config = dict(
    dataset='read English sentences (LibriTTS-R)',
    vocab_size=32,
    encoder_wave_strides=[5, 2, 2, 2, 2, 2],
    encoder_width=384,
    decoder_activation='geglu',
    decoder_qk_norm=False,
    residual_init='none',
    adamw_lr_other_params=0.002,
    batch_size=64,
)
Rows from block 4 of the audio encoder of a small encoder-decoder audio transcriber, named by matrix and row number. Rows with one number belong to one neuron. Each number is 200 + 30 x the weight over its row's rms, rounded and kept within 0 to 999. All counts start at 0. After the name is the row's rms in percent of the matrix's.
Before each neuron's rows are labels from the 100 clips, of 14976, where the neuron reaches its highest value: "strongest on" is what is common among them; "loudest" is the band of the loudest frequency at the time of the peak. Only what is clearly more common there than usual is listed. The data: read English sentences (LibriTTS-R).
# fc1: MLP up (encoder.blocks.4.mlp.fc1.weight, 768x384), inputs 0-76
# fc2: MLP down (encoder.blocks.4.mlp.fc2.weight, 384x768, transposed), outputs 0-76

strongest on: the word "himself"; the word "he"
loudest: 4000 to 8000 Hz
fc1.407,091,212,191,147,202,222,187,154,209,195,196,230,277,222,154,194,228,169,223,241,215,164,173,206,189,217,201,232,251,225,186,156,167,219,187,181,246,202,255,190,204,219,229,216,189,201,188,243,240,155,214,191,210,224,221,195,160,188,197,177,183,181,162,246,205,181,226,203,194,138,224,122,179,173,222,211,186,134
fc2.407,093,206,191,206,268,153,216,187,210,258,170,170,203,209,166,238,238,205,208,192,204,185,130,192,158,168,193,206,236,225,224,204,151,225,219,189,198,195,202,236,213,191,158,197,205,250,169,209,137,236,205,169,162,175,154,178,236,205,161,237,220,202,253,200,183,207,190,243,206,167,192,163,121,212,206,185,187,183

strongest on: voice: female
loudest: 500 to 1000 Hz
fc1.4,084,181,187,219,209,202,200,208,173,123,220,169,176,177,199,187,213,193,185,186,176,175,158,159,261,141,130,161,188,207,195,207,158,145,126,217,225,160,176,165,226,182,252,228,223,226,259,198,197,258,222,195,233,136,232,213,123,216,181,206,232,150,203,215,192,220,178,255,192,192,204,167,192,234,140,200,207,178
fc2.4,084,193,219,171,189,165,171,230,161,195,259,173,171,156,169,199,145,230,242,162,216,186,186,239,160,207,176,214,206,244,195,185,165,173,173,182,211,190,183,166,197,190,168,258,164,149,204,221,190,243,222,221,193,206,168,196,202,192,151,160,180,213,159,221,267,157,201,196,272,183,197,175,175,209,206,174,178,162

strongest on: the word "said"; the word "head"
loudest: 500 to 1000 Hz
fc1.513,089,212,171,198,188,267,189,219,225,222,203,211,207,174,246,226,212,142,200,235,246,220,195,275,208,270,240,216,268,256,173,171,231,203,228,183,210,173,215,243,211,266,160,187,276,223,182,152,186,237,183,196,175,230,211,211,261,225,208,179,203,199,202,210,246,189,164,198,237,208,211,221,185,202,215,193,183,175
fc2.513,094,141,139,163,184,167,210,154,178,173,224,201,190,236,180,215,222,241,180,229,194,196,247,183,240,176,209,198,189,206,232,180,187,206,158,190,149,184,201,250,115,183,248,238,178,189,219,209,268,155,212,178,200,214,230,283,236,189,228,257,236,252,185,169,222,185,167,214,208,218,217,176,183,184,163,183,152,159

strongest on: the word "she"
loudest: 2000 to 4000 Hz; 4000 to 8000 Hz
fc1.416,109,168,183,199,203,217,200,172,178,207,205,148,147,199,167,154,235,197,217,187,197,213,205,213,197,168,159,233,219,190,231,207,182,233,223,267,207,215,147,171,233,204,264,200,193,186,239,241,233,222,212,235,193,169,130,156,138,155,173,233,183,211,188,198,218,181,213,140,204,201,242,194,207,190,168,208,161,195
fc2.416,108,200,185,185,138,265,158,248,158,223,218,169,227,235,141,220,240,176,204,187,229,158,177,169,214,176,211,212,197,201,228,164,190,203,186,169,226,178,195,210,199,206,230,183,202,190,193,238,242,117,235,170,223,191,256,177,188,223,228,234,223,244,169,169,217,177,195,179,148,223,157,185,170,199,188,195,195,230

strongest on: the word "said"
loudest: 4000 to 8000 Hz
fc1.422,098,191,129,229,213,198,199,184,159,263,165,170,217,156,157,214,190,231,204,158,197,152,249,210,199,205,211,180,209,213,205,191,203,224,177,202,181,180,202,147,222,214,179,215,237,173,169,216,229,274,240,126,188,185,172,222,174,211,236,201,185,202,202,179,204,179,211,239,204,178,180,197,211,201,192,209,211,142
fc2.422,097,181,169,175,186,213,214,241,265,205,240,177,208,223,229,211,213,234,226,195,202,236,191,189,189,181,211,246,192,218,168,210,204,237,226,236,191,190,187,208,239,263,220,203,171,188,180,197,230,223,190,205,182,144,123,241,132,227,212,216,183,190,213,157,183,203,190,246,156,257,181,188,187,208,167,180,243,162

strongest on: text has "myself"
loudest: 4000 to 8000 Hz
fc1.226,094,164,203,166,194,255,224,209,140,234,172,183,227,194,183,197,147,206,229,244,215,210,218,212,152,228,121,196,237,255,216,164,178,178,183,236,228,252,204,173,223,192,205,229,226,195,196,165,166,145,195,216,171,196,175,220,176,204,245,221,189,242,249,240,215,220,191,195,137,208,242,190,205,204,200,215,228,232
fc2.226,097,193,209,160,213,182,231,150,150,285,186,232,176,141,221,193,208,177,221,194,186,166,178,225,252,211,224,220,192,177,200,201,180,211,239,258,220,255,197,229,204,204,215,181,198,215,233,172,199,206,206,182,149,173,196,158,164,232,196,182,196,223,185,192,203,225,191,194,155,187,252,191,173,164,172,222,186,243

strongest on: the word "that"
loudest: 500 to 1000 Hz
fc1.354,111,181,200,190,212,220,206,216,220,138,145,227,190,211,223,174,240,246,187,252,205,212,224,205,125,234,196,179,217,216,174,174,212,198,183,219,194,122,232,194,164,223,261,204,204,218,222,219,220,225,216,210,193,187,167,182,163,217,185,197,257,194,261,218,196,186,228,197,217,198,167,195,210,216,223,189,180,175
fc2.354,111,221,192,213,143,209,199,156,190,223,223,197,179,172,218,178,257,195,188,201,213,210,191,176,191,170,226,247,224,270,267,179,174,252,158,225,190,235,200,201,212,219,231,180,235,223,218,198,229,261,192,245,214,184,190,203,224,214,144,193,193,149,160,210,163,160,179,238,236,236,177,182,171,226,191,210,199,214

strongest on: the word "that"
loudest: 500 to 1000 Hz
fc1.22,109,240,208,204,148,162,231,216,163,235,171,230,168,234,277,182,187,225,234,190,228,206,179,196,172,182,152,193,205,189,204,187,242,150,161,160,237,205,207,183,243,169,206,192,231,194,204,253,214,129,206,178,138,214,155,214,197,153,160,216,260,192,210,194,179,178,172,243,208,187,168,207,184,194,181,185,199,213
fc2.22,108,190,206,194,197,195,228,228,229,254,206,160,211,202,258,208,226,243,131,206,181,226,218,207,183,147,163,193,213,216,199,178,215,201,187,140,200,223,230,235,160,220,201,195,201,164,160,269,196,206,195,236,198,164,265,211,245,222,210,197,203,172,146,227,244,184,215,180,184,140,227,222,180,195,200,205,181,295

strongest on: the word "said"; the word "she"
loudest: 4000 to 8000 Hz
fc1.577,094,218,225,162,139,183,244,199,116,245,199,228,235,205,164,182,197,217,163,216,156,180,160,192,190,194,171,219,263,211,206,116,209,224,198,186,189,234,235,167,250,197,235,239,199,171,218,189,204,210,187,255,218,168,192,170,211,181,189,206,222,221,184,159,216,213,233,268,177,228,212,187,262,213,219,200,167,195
fc2.577,101,226,221,197,252,141,210,177,145,163,164,201,227,167,185,225,185,207,216,174,194,224,215,196,198,170,219,263,184,152,172,214,168,215,250,177,197,207,217,199,171,159,240,179,191,197,210,208,213,166,260,231,209,192,189,168,222,196,224,260,242,128,177,259,238,164,149,196,167,185,263,218,192,197,192,171,173,213

strongest on: text has "course"
loudest: 250 to 500 Hz
fc1.593,093,165,202,158,204,250,182,173,227,187,226,234,186,141,240,224,147,238,138,188,223,155,181,193,216,247,194,241,214,211,212,277,187,187,208,206,216,200,219,168,171,232,267,203,169,217,176,215,167,196,269,196,204,226,180,191,153,204,177,218,211,192,205,280,169,192,173,168,181,208,208,215,202,146,231,160,178,217
fc2.593,098,211,178,192,211,201,230,216,210,200,246,214,195,182,190,173,216,168,213,174,212,201,122,180,201,180,209,206,192,142,201,198,206,222,188,215,263,165,207,223,226,167,223,196,200,183,172,216,210,189,227,217,201,227,210,181,202,221,186,210,228,238,170,162,220,162,192,226,170,199,191,182,194,182,171,280,218,152

strongest on: the word "she"
loudest: 250 to 500 Hz
fc1.609,096,189,185,211,223,208,223,168,220,180,186,174,226,144,169,211,205,192,208,208,240,203,282,219,228,186,212,212,133,192,206,244,227,161,205,248,226,230,239,163,151,190,221,225,219,149,233,152,214,168,186,190,194,231,222,187,173,195,210,216,216,252,194,214,163,162,195,207,179,221,201,142,258,166,168,281,261,171
fc2.609,095,226,168,208,178,233,188,215,172,184,203,154,214,221,197,169,254,154,241,171,160,235,196,207,198,167,223,189,168,235,153,222,194,189,233,176,146,258,218,207,167,232,194,233,198,208,218,179,173,204,193,205,195,235,222,203,215,172,147,193,134,218,236,182,236,241,207,193,206,259,183,145,199,204,195,236,204,268

strongest on: voice: female; the word "you"
loudest: 250 to 500 Hz
fc1.91,100,195,168,192,193,187,218,194,219,205,170,237,152,203,201,141,134,230,135,197,190,228,264,216,166,212,234,241,200,269,138,184,160,254,251,185,144,198,269,218,187,227,199,211,170,201,157,177,225,182,193,215,163,159,234,156,221,280,218,190,95,190,230,227,213,181,192,253,169,193,228,196,238,210,215,140,188,196
fc2.91,098,161,232,238,173,156,198,202,171,214,154,202,228,242,224,211,112,194,226,216,188,183,167,181,187,187,174,180,233,140,178,218,190,152,189,198,197,221,192,195,198,129,216,192,263,205,174,165,146,203,214,216,205,218,238,233,184,194,202,208,192,191,169,236,246,161,214,183,205,158,180,213,185,158,198,205,146,209

strongest on: the word "quite"
loudest: 500 to 1000 Hz
fc1.264,111,189,215,192,186,201,167,139,232,220,218,246,229,235,201,199,210,194,191,180,188,204,190,166,211,193,267,206,131,152,189,174,192,229,192,145,195,171,171,160,154,143,225,201,182,180,231,226,201,264,211,188,240,200,247,158,238,250,254,146,181,231,188,197,229,231,182,262,191,188,238,195,162,194,174,311,119,164
fc2.264,110,223,221,207,222,264,176,242,202,207,251,258,201,204,194,196,194,214,193,162,248,264,206,228,155,166,185,176,183,241,204,256,234,240,210,176,125,191,184,234,230,178,198,195,212,240,211,202,201,165,225,223,180,177,225,163,194,207,204,216,218,182,174,221,223,119,202,177,188,175,222,252,199,190,229,210,193,196

strongest on: text has "myself"
loudest: 4000 to 8000 Hz
fc1.408,106,217,179,212,177,192,171,176,172,226,186,209,229,168,240,177,235,155,168,187,236,218,182,271,187,228,198,201,210,160,203,160,192,192,205,283,186,224,259,179,194,234,253,199,205,186,182,254,187,143,186,206,184,162,190,202,173,218,172,205,166,227,269,176,217,214,199,227,218,200,264,199,220,228,167,171,208,223
fc2.408,105,216,224,236,215,171,153,219,195,244,194,218,226,194,211,170,227,235,171,194,199,173,161,208,191,233,219,213,179,198,221,150,201,279,218,187,232,197,196,201,213,257,239,208,200,228,182,175,157,174,212,151,205,192,162,146,187,216,156,225,205,220,230,251,175,197,194,182,214,162,219,146,247,198,234,187,166,218

strongest on: the word "said"
loudest: 4000 to 8000 Hz
fc1.46,114,233,204,242,160,198,221,213,215,199,185,235,225,161,139,212,223,202,203,192,208,188,196,150,176,154,198,214,174,149,140,172,170,198,210,219,196,243,195,201,209,207,177,181,228,218,209,150,165,266,229,187,166,223,190,253,202,155,195,165,136,182,257,158,186,211,217,207,237,206,236,187,234,176,223,172,198,230
fc2.46,110,239,173,207,203,209,194,207,208,231,202,221,144,212,237,205,245,211,251,205,164,194,207,188,234,218,149,219,229,175,176,178,193,223,200,214,252,264,225,187,273,206,216,224,156,188,203,154,215,176,249,227,218,169,192,235,186,212,203,196,210,288,205,178,209,193,191,245,166,255,225,212,190,239,226,234,85,179

strongest on: the word "was"
loudest: 4000 to 8000 Hz
fc1.764,104,198,218,212,242,177,136,199,213,210,198,177,177,164,178,205,188,230,158,247,190,216,247,181,232,249,141,194,185,194,156,190,241,271,159,186,230,217,163,200,213,214,223,193,140,160,206,223,220,227,188,209,203,198,132,188,186,255,196,239,211,203,217,195,229,201,219,201,221,211,199,231,228,215,124,179,164,184
fc2.764,102,241,199,202,211,209,200,218,246,237,212,182,197,222,218,143,201,153,186,157,253,214,185,164,199,176,244,239,143,234,161,208,198,276,189,208,182,198,193,196,238,179,190,176,203,189,201,208,187,194,180,192,186,225,238,195,168,168,204,237,206,186,179,207,174,201,238,218,188,212,234,235,200,178,171,221,200,157

strongest on: the word "that"
loudest: 500 to 1000 Hz
fc1.645,101,166,253,157,151,155,210,208,177,155,180,245,225,164,219,159,244,199,221,203,207,253,172,213,201,185,212,207,245,197,219,196,191,140,206,157,238,173,165,228,170,181,170,212,201,211,220,252,175,180,210,197,186,197,148,208,212,181,147,179,228,159,281,210,169,194,213,167,198,200,162,177,153,214,186,179,147,177
fc2.645,098,246,196,229,236,185,226,214,202,169,229,235,204,168,217,241,217,199,150,225,185,209,165,123,222,129,236,232,252,198,205,168,191,236,147,175,217,252,154,228,191,194,212,190,242,225,213,258,235,217,212,181,178,142,167,152,171,202,243,201,260,188,189,218,252,248,196,166,243,217,202,178,206,197,241,157,193,245