Weights of a small encoder-decoder audio transcriber: waveform 16khz input.
Rows from block 2 of the audio encoder of a small encoder-decoder audio transcriber, named by matrix and row number. Rows with one number belong to one neuron. Each number is 128 + 32 x the weight over its row's rms, rounded and kept within 0 to 255. All counts start at 0. Numbers have three digits each.
After each neuron's rows are labels from the 100 clips, of 14976, where the neuron reaches its highest value: "top examples" is what is common among them. Only what is clearly more common there than usual is listed. The data: read English sentences (LibriTTS-R). In brackets: how many of the 100.
# fc1: MLP up (encoder.blocks.2.mlp.fc1.weight, 768x384), inputs 192-383
# fc2: MLP down (encoder.blocks.2.mlp.fc2.weight, 384x768, transposed), outputs 192-383

fc1.732:173137137114092157063124166164101071103127113097133093059176139103153121151177108115161167142114132173164160097117146183145117144138110068155129115123138142096144168171074125190136106203127156219157114100144135148133149097107111155092101081117097174090094127087109149090118117167119096112133121124177060166106099125166104103119122132128168117140130123114128191165117166132141122108134051071114106196141142126116199204105110089099080100116129144119187151158112136127161122138187151184123079158190152150118072165047128198163107128144120106131080148189139121092114075091096123122
fc2.732:104105111114123136130108102103071120165081158131124111181161154106149129127124140175147117187125185127110125077158122141170067217075112137180089090116113103142171139180176081134077092086121125155127134168093153148099141085115148147154128156107127110145209121139090107129133118106143183138114140147200140117041187120156098119109123107153134125112133158087103121134149101138079069069164142172071085142138123172182099097158145147114117124100128100079144076094189142099121120157104149153202159116081072082137159117132133140121123187124169106154149095112158121068122127138125127100
top examples: the word "with" (25)

fc1.267:130167102181156123144166172130133092100161140146107135087134111169165083179184035126144086155060112124106134115114113131135119121141150187127085165146132157094133078036101086078189131098092049155163109137177167128108118124143133132078172111150149112092153111139136138151186172174144138114130073155126104104075122126152137132100188067109108152153081120153127135098064206153095100123183103131101122132163080116082129077131151101119148152111125119150088180116063129129142197144159170170133148087146126108144187080182123143180107133104109155073087129180097138141068094112169092155
fc2.267:137145154141114130142200112196165073109121179109178125193108154142110143104056166171160118149096109118096098127129135119128136131134078107153066146135159175139180121131129079105121142113123082166181160151119111174162125057117147134101147084119090166148138167143139174198147133132102076209158152079057090090117163090142176102118107128107120111097107091145071136135120119084160144131115108088171130119119199117102135085157127087103064151129104170145057189151104104139159123129093129116175123096090134075121139113096151128167110118109113199119132038078142115152150106174131095196
top examples: the word "mr" (29)

fc1.35:161123121116179188147088108158120095111129091142167166161087144080189168148122156120125106078132070164185113106081165111079128145134108188191163173178163082108081192078119107096121098148125159150143097143088117142138082143122072172098189089151136052137173074205214074114139155130088119101163149111082161140100117091073088134161116157102140137098111115118162152131105123123081147147173145167117139117113149165156101044076125150147134206082130138151133060088139166172123091155095099156181055112095089100146116062159118161133147172116078128149160141110169107150116112077129111126
fc2.35:070179107109096125144094064076148145119128078171064113158098145139203103110154130096199119102131137149188107152171164145166143138134163177096093184080130099119149082140123118154129047143218117126183102154130110081120131112091145147053164202160165166106153130175134093159163074143135153122136124171188131140106083155185100113104126125068156151123099119137117107121112111147117163146156139171136148124135149151191150095179091113151136101165174123109140120127094093089130074141110160096105138098169122156163157142152135135101125122075156184131123121146141133058189134118164145060
top examples: the word "but" (31); the word "that" (31)

fc1.168:149052089113108059095088140139148145092127100138143107099156124138115095167057115149125116125095099177095087083121106139137135159104159095161140170106166145173187153101155122114094166082111195156060142133156139158158096142120090162119146139122144106186170031141097147140203118082086119219147158132114161148098094164139119148122127123108113171145122135126125191156023085087103185119130078144179119124168202147097132136082144100118112155114118198096129106171105164119115085140188138139125204107129124109123097106152093134104121090148099061118152149093216170113161142151098129146
fc2.168:154197201072148142108124155154198124212064145097078146147152174098116099114163069087138099131126136111143138113118153152151128161125142125145109158118057089132205132177195123157115148138153103109124143135093136150086153208180103094144123164108124159160077103151118130082124168107110116098140119124146104147111088096143109159134099130098146096140130132176110115105162212123171130124160106093102112102138048117160155192132143139142127155098200140207147128173151100149127106129085100073204094139142138066171052117115135118123146103165129111113118119111139203102136154167187135140
top examples: the word "he" (45)

fc1.679:146127124117095117114137124119123094124154140147064131161108155105167120146130140109083101083149126091158111065065150113144153160085145185089083153173101154181140126170118116131129143180177076135095063119145123111161171150143148094113099140168129173117139212139097112174116120171126122134202094137135172093137130108115109167084160165093149157107172123100128181060177128116129169055102090130141127144100139106165157110131145111098082143091163085151099125131106141131144059111213159107080141126094118094177161181117091111097125185110141146163145152140134128180097150069091160098
fc2.679:076151117052142154108164067141074114189115167139092132182150118141111165119109180106088096129099145117076128124080121118163093141195108139083168084132106152100134157108138078064092093200147115061168156127107122063127139153139172139089192137185082142147113134107109124128138136082170150126167135196131164092165137128126110160149104172080168168146159217109205089192128104162103121119103100104140129094136142083117151091097107090104152100088128138132110141195167121140102064106082132205104098179098139071070104086100124138139152118164165141098129140149088089145094103118063154078
top examples: the word "with" (47)

fc1.438:115136140098100117099132140184151135104074077119095165092169168201101142119109112103144087102094094146115143108151162089158137166131147186146111162135157161190183145051170099082100186163146103101076103082122116104147131125165169112170131092110142121125140169067147106117133146125144123074169168068154105135097087170168098152102176166163144154064176091084135134081136163111135135126093135130208081143101139085143126115106179130132153152113154119139143139127085087147161101138137208121106069146111082135110141200144170103120150168081112118173119120114134183100103105079105110149
fc2.438:127173112086177129122188076126134123147142078165102138158116104096105131125110145094125153097143130114127143110088154081152080142128105128153177105151131107113126122111147136103153148161124120128130093152123170181122103128082152159058121108107080136113142138113107121146102143090163165109148093122112187102098104106149110172130119182132164187105150152118148079169180146144149084154154102092147108083125120150178117162113161129082087112154147112195112142161159115232101095134121140190080125147127077115077135117116123144123088125164098056107109164137104115140121083122026143094
top examples: the word "with" (35)

fc1.584:143106101103172084171134126077101096117113108130159069099106140104127159101127118100117118115169106126155118113089143110153125125088085145135133151114135149136137165163073110096106097184080108118101065137127126123175119168135144182187145101121126145131104099147094120186139113134041103147187136155050127127130134125091109104086101199135160116094091165157138204174130096155162120096105105141113084198068106179071060080118207114080136065143137094229148102138065088114113139091147126129113133074142130133137177103134079145251166121127099186184085122117070109176113130015090112185
fc2.584:127167094122153118107139138108165133084142172126151127162128122145120179122151108116158122097091077117115115145196142086205143181133110086136077097135095152162148052092178102140185150140182110103145109139150125141116101155113112108095143151158164121148103125119146086096110139192145157135119128118224148128148104160125127125145142203126165125208106184083111103155103105130110099090105094145211068143133166102059147108151176105146125106124182143107076129119093103153130116112092097144160149076114175162117066086110135129158087098093130172100155116140117174086140115083135165078
top examples: the word "with" (51)

fc1.311:098103096167154159126120137119131103120137118118109158163115151163111102100157150135125130120133110107136154110156160188108109100164138109086128109087160175049147100186156150081126110079108140114104130128158025178142081139119167184129144189177127133179103132110196127105154120113126128146115096154087128077120084136155126108075138069183124045151156144170105115106109130148164116114087187095119145114098108124114127190106136106162059139115100118082113158073103111070150132071131176132129126131049186100169142170168170123163136119127130129157126046141089101118158137094192193111
fc2.311:090087078158098118234118113161131124093144171134102179139134182136090096085100154100208171153121148148168156151080104137107125159098109162124134118164142140054102076125162111183106112173123141154109139112110109126117152110103174084130161162113082153173118156146106115115113172107133104153166102190092194124129148097094143087078105159146137165156177125115183129093089078176097095135157115138107102136110123145130164128160143122124155102145106110120161132171125079127090090106157176144057152172186134069080101180110121091109165185092117066144194056135117175147144178083159136119
top examples: the word "with" (25)

fc1.175:136130129164159109119151140107077159181107133110158134099103165062144194118058168152114134118107140094113069156090094128102149070113097188069126203097154087146118139125072081188132090149095064125099110125122119130075096137157157139151158110170086114131133147149157176168124116088140145119118165135102113143176121090095137136094139207210118043145110118125143091107138127134092157129100115162134102167075151178145133139131094146148133155096087124114109067129174143098119076149134146130138130137152091140126107090069176111163071169063140120147143172096064185125093114111134155062
fc2.175:131150092142072130130123155102124094106184119176171130152175139164105129080147136179211135133100156133220129200077073112135117118103140150159132105154123146117091100116172156104130060100129115154113172129163114152122162174108119083119078068128116115127078099132098114138135087199157150148115103134147187162117155115181147153143092110169090178124142147145155128165148153135113147100153072105202150138110139120183137082128163081135155156169080149115130121114133112125170091161152138127144170167127146157116155147125152173097126122121172134184117127140107106130147139153168096079
top examples: the word "with" (28)

fc1.748:135121143121106218181131144110176060151057143132086155138133113137113175114093109092169147185097089136167138172120154134125137144169094087184163116093134163102136182164098142152127156121088155099138152146135123142126126165104150083143113144104129125085175155106077168124147131094126117150129106160146153131081171140122140150125134120071113218153129183157162085158096109095154153099116132056104131152139127153123111142079211069104146118097126098098122097115137126127159140196126062111149144033103138107093140113142142141148078115111105108169139092146188136120129191157200069130
fc2.748:150136143125157119120153088136181071148107137143132118062146129132145182102107092114113111102126131143139104139127201134174152198092135156061065092144092124140149133187149198103116151143099087168089132129172091126127166121143105063097157160150198128100121111073167165138159107158093078140106119107140148161119177160156112170108196092116175147144113100086156055107096119142127109164154171154113137135183121154067123091192197141177035109146152116107153098128167097092171177147098201097195102185166136121172147136136137156099136122166168156116141117117188136125072132072162197127
top examples: the word "he" (49)

fc1.716:132146052150092147111132097155092154176137147131181155086191089103072116067119141140104154124102070133180122149103166100142136130099155114158132111131141175095103147129157078126121140105145085165155081112181110199129115145104175090156133102192126117040165117157168094164083185120120097126128075164217149149105104237094096201051153121084082096155160136098134146104116131121099166139143131152132153097047103145170066112117135125154142150111115124132148105107071177154121029153070153107136137162092182108138131117098130076140107110149118109137134121182097109102117119115132118115
fc2.716:104146134123158128123148134091191172143118189123116105054119162157145153080108188147091121110137119155105135140147147163110122125148165045135120160161185098090204097169126090083110092082115120064146137156076118138129109184125145148199125129106133164120137123105148131191136142134122080097117085121122131080094086124134134199128130145179194128178129114073111110131149136089084140138096114170133086112134098144095164141155129120108089099103142104144147125111089167216165140081177073110110079078152176140068137168134128082136174168165073105113143120109153128163121155137059123153
top examples: the word "with" (52)

fc1.539:095094106182092091114160087137101109102108111165152087109105224186145109110135141142130116146113088147155142116083132104117141119135151143190116056088120095123070100149121152137153123162080095150100161165156145172129143151075146087132127140192096141182107130105115104088161143147085121094153114170148161035132100138146154147125058087098147112111182198077097167166103139140086081125042161111174142171133118142108125071110104167144134107110152182194066224170109140128152120151121065109098154179126130072107073087137177120146128109131160131141177118130119101182145118121144115158
fc2.539:160153146070115104126093167180051154104101175139097133212154140127166102139119116110165100109123090112081102103103124081167118097127091083156171075143162173156121128121091131194138146153109141145106079120113118078127086117100117050107118187106090152134134122103099083087149099153123125122198148080111127141049123165190125122158072122141137119146148127132145136067142104100109140117130183170132171120083131115191108103181170124109143174148109191120132124127120070125107126110101131196133180147081099127158142138100159128100132078134162111144095100134108108123175133164144129142
top examples: the word "but" (33); the word "they" (25)

fc1.648:098105124175127131077204100156081143176146160164146062102170121112161083087070088133070147148146146168079107093106065181150184161142114075088132138138068130170159139093149177125083158138121185091114148159109124115117154128186225149073093093097146100140106072103113132139093085187143161125152171161102098057107113121152147184125078122140112136118149133160142120095167124081128082135160127136138106153071179107142105129104150111162083163177142173131083116086158086078129109183202115171091125144171149153140151090165086131144153096164084098116162073097115195171138106142091103187
fc2.648:111118127180086150120120130173113206082133182049188111113060097119120125081091136167066186115116095045123123086192128192167096145161117082117109121077125109098106101136105101114132215161173093120104112163151133154133126113135119101158114106136100190131144157092104126161138175144161135168136141176164154128110113164152159071150142123115164119098124122113133128142133104088160170124083123101091114144110123112165150108136112088143180172141140152111103118099119130145114099169173125176059118066122136191083072102097198050119170137142059067137106219147164179065135136121131142110
top examples: the word "from" (33)

fc1.526:126132109116145134138150145115152145117111139219104170111109103076079110087125113134216112161105115161128091121117144139102113146127112082184150119186117066203146125105106096120104125127172080095127154135139079193084128123128100149148092107127070163129091141137146101105122131138176117163140120108048160080064128137130068139137112118152170100113107085145168130139141173112157110165122129143192123178108094118115156129165126158082172160058091128116098114113121185139153124134124122065134173064096179128139104136165159100144141128148142190119104131174190142127108083144161108099
fc2.526:101165139089097100154142163121119126128089117098136045140086138178084083166150120098172161168077133115192188148106067136116088144149174138142147090126177127155123107178168131148143121154099099113108113170139166089102129104197114132123118105099126155122111176132134153148130168097127147114142124096118104130108134143094142170162102137115199133167122122106216141105133135156150087096166122143097125182117087167115120178088187113148117135125141144189194170102159154145135113199121173185140116107056174156083119095139157150104104088185146180125106205121088100111175133127113144215
top examples: the word "from" (26)

fc1.72:128120120186104116105094111135144145135173167072183158110176145094118161141128181110113125108077094124131138180167083152222160155115079132113077144145089098119159151098155143153128103172092129154110076150113114112130145103182141158131115109124196159119159058162135100179099191083152057178113157127118156060146155135116086169086161145087109122142118106083127154102129096111093111118186152161068141071152145088188094101161133191141123150131102066132093144116145153122162160139082102157148120170126109068136118134100138121106149082117145119122098116081135089104161116151132138144
fc2.72:095142116147103091086077176100165097141188131120170140093151115085150122104095147100167151135131122079140162169168154181116071147075201106099113080079173097113164173159169212170131129109124179148110170076154110079166123125124185066125160196160114106087078144116180148160193117121095096103131178114101108122152123140121143146082073150129165148106112130089117094171172108160222127115110177119145174084089129112124129107134139149116138130151112119155146105148110114175121190084091121128122100135157145129166089163167085164111120122138142136156099163086125142200128115138087151092
top examples: the word "he" (37); the word "that" (31); the word "but" (29)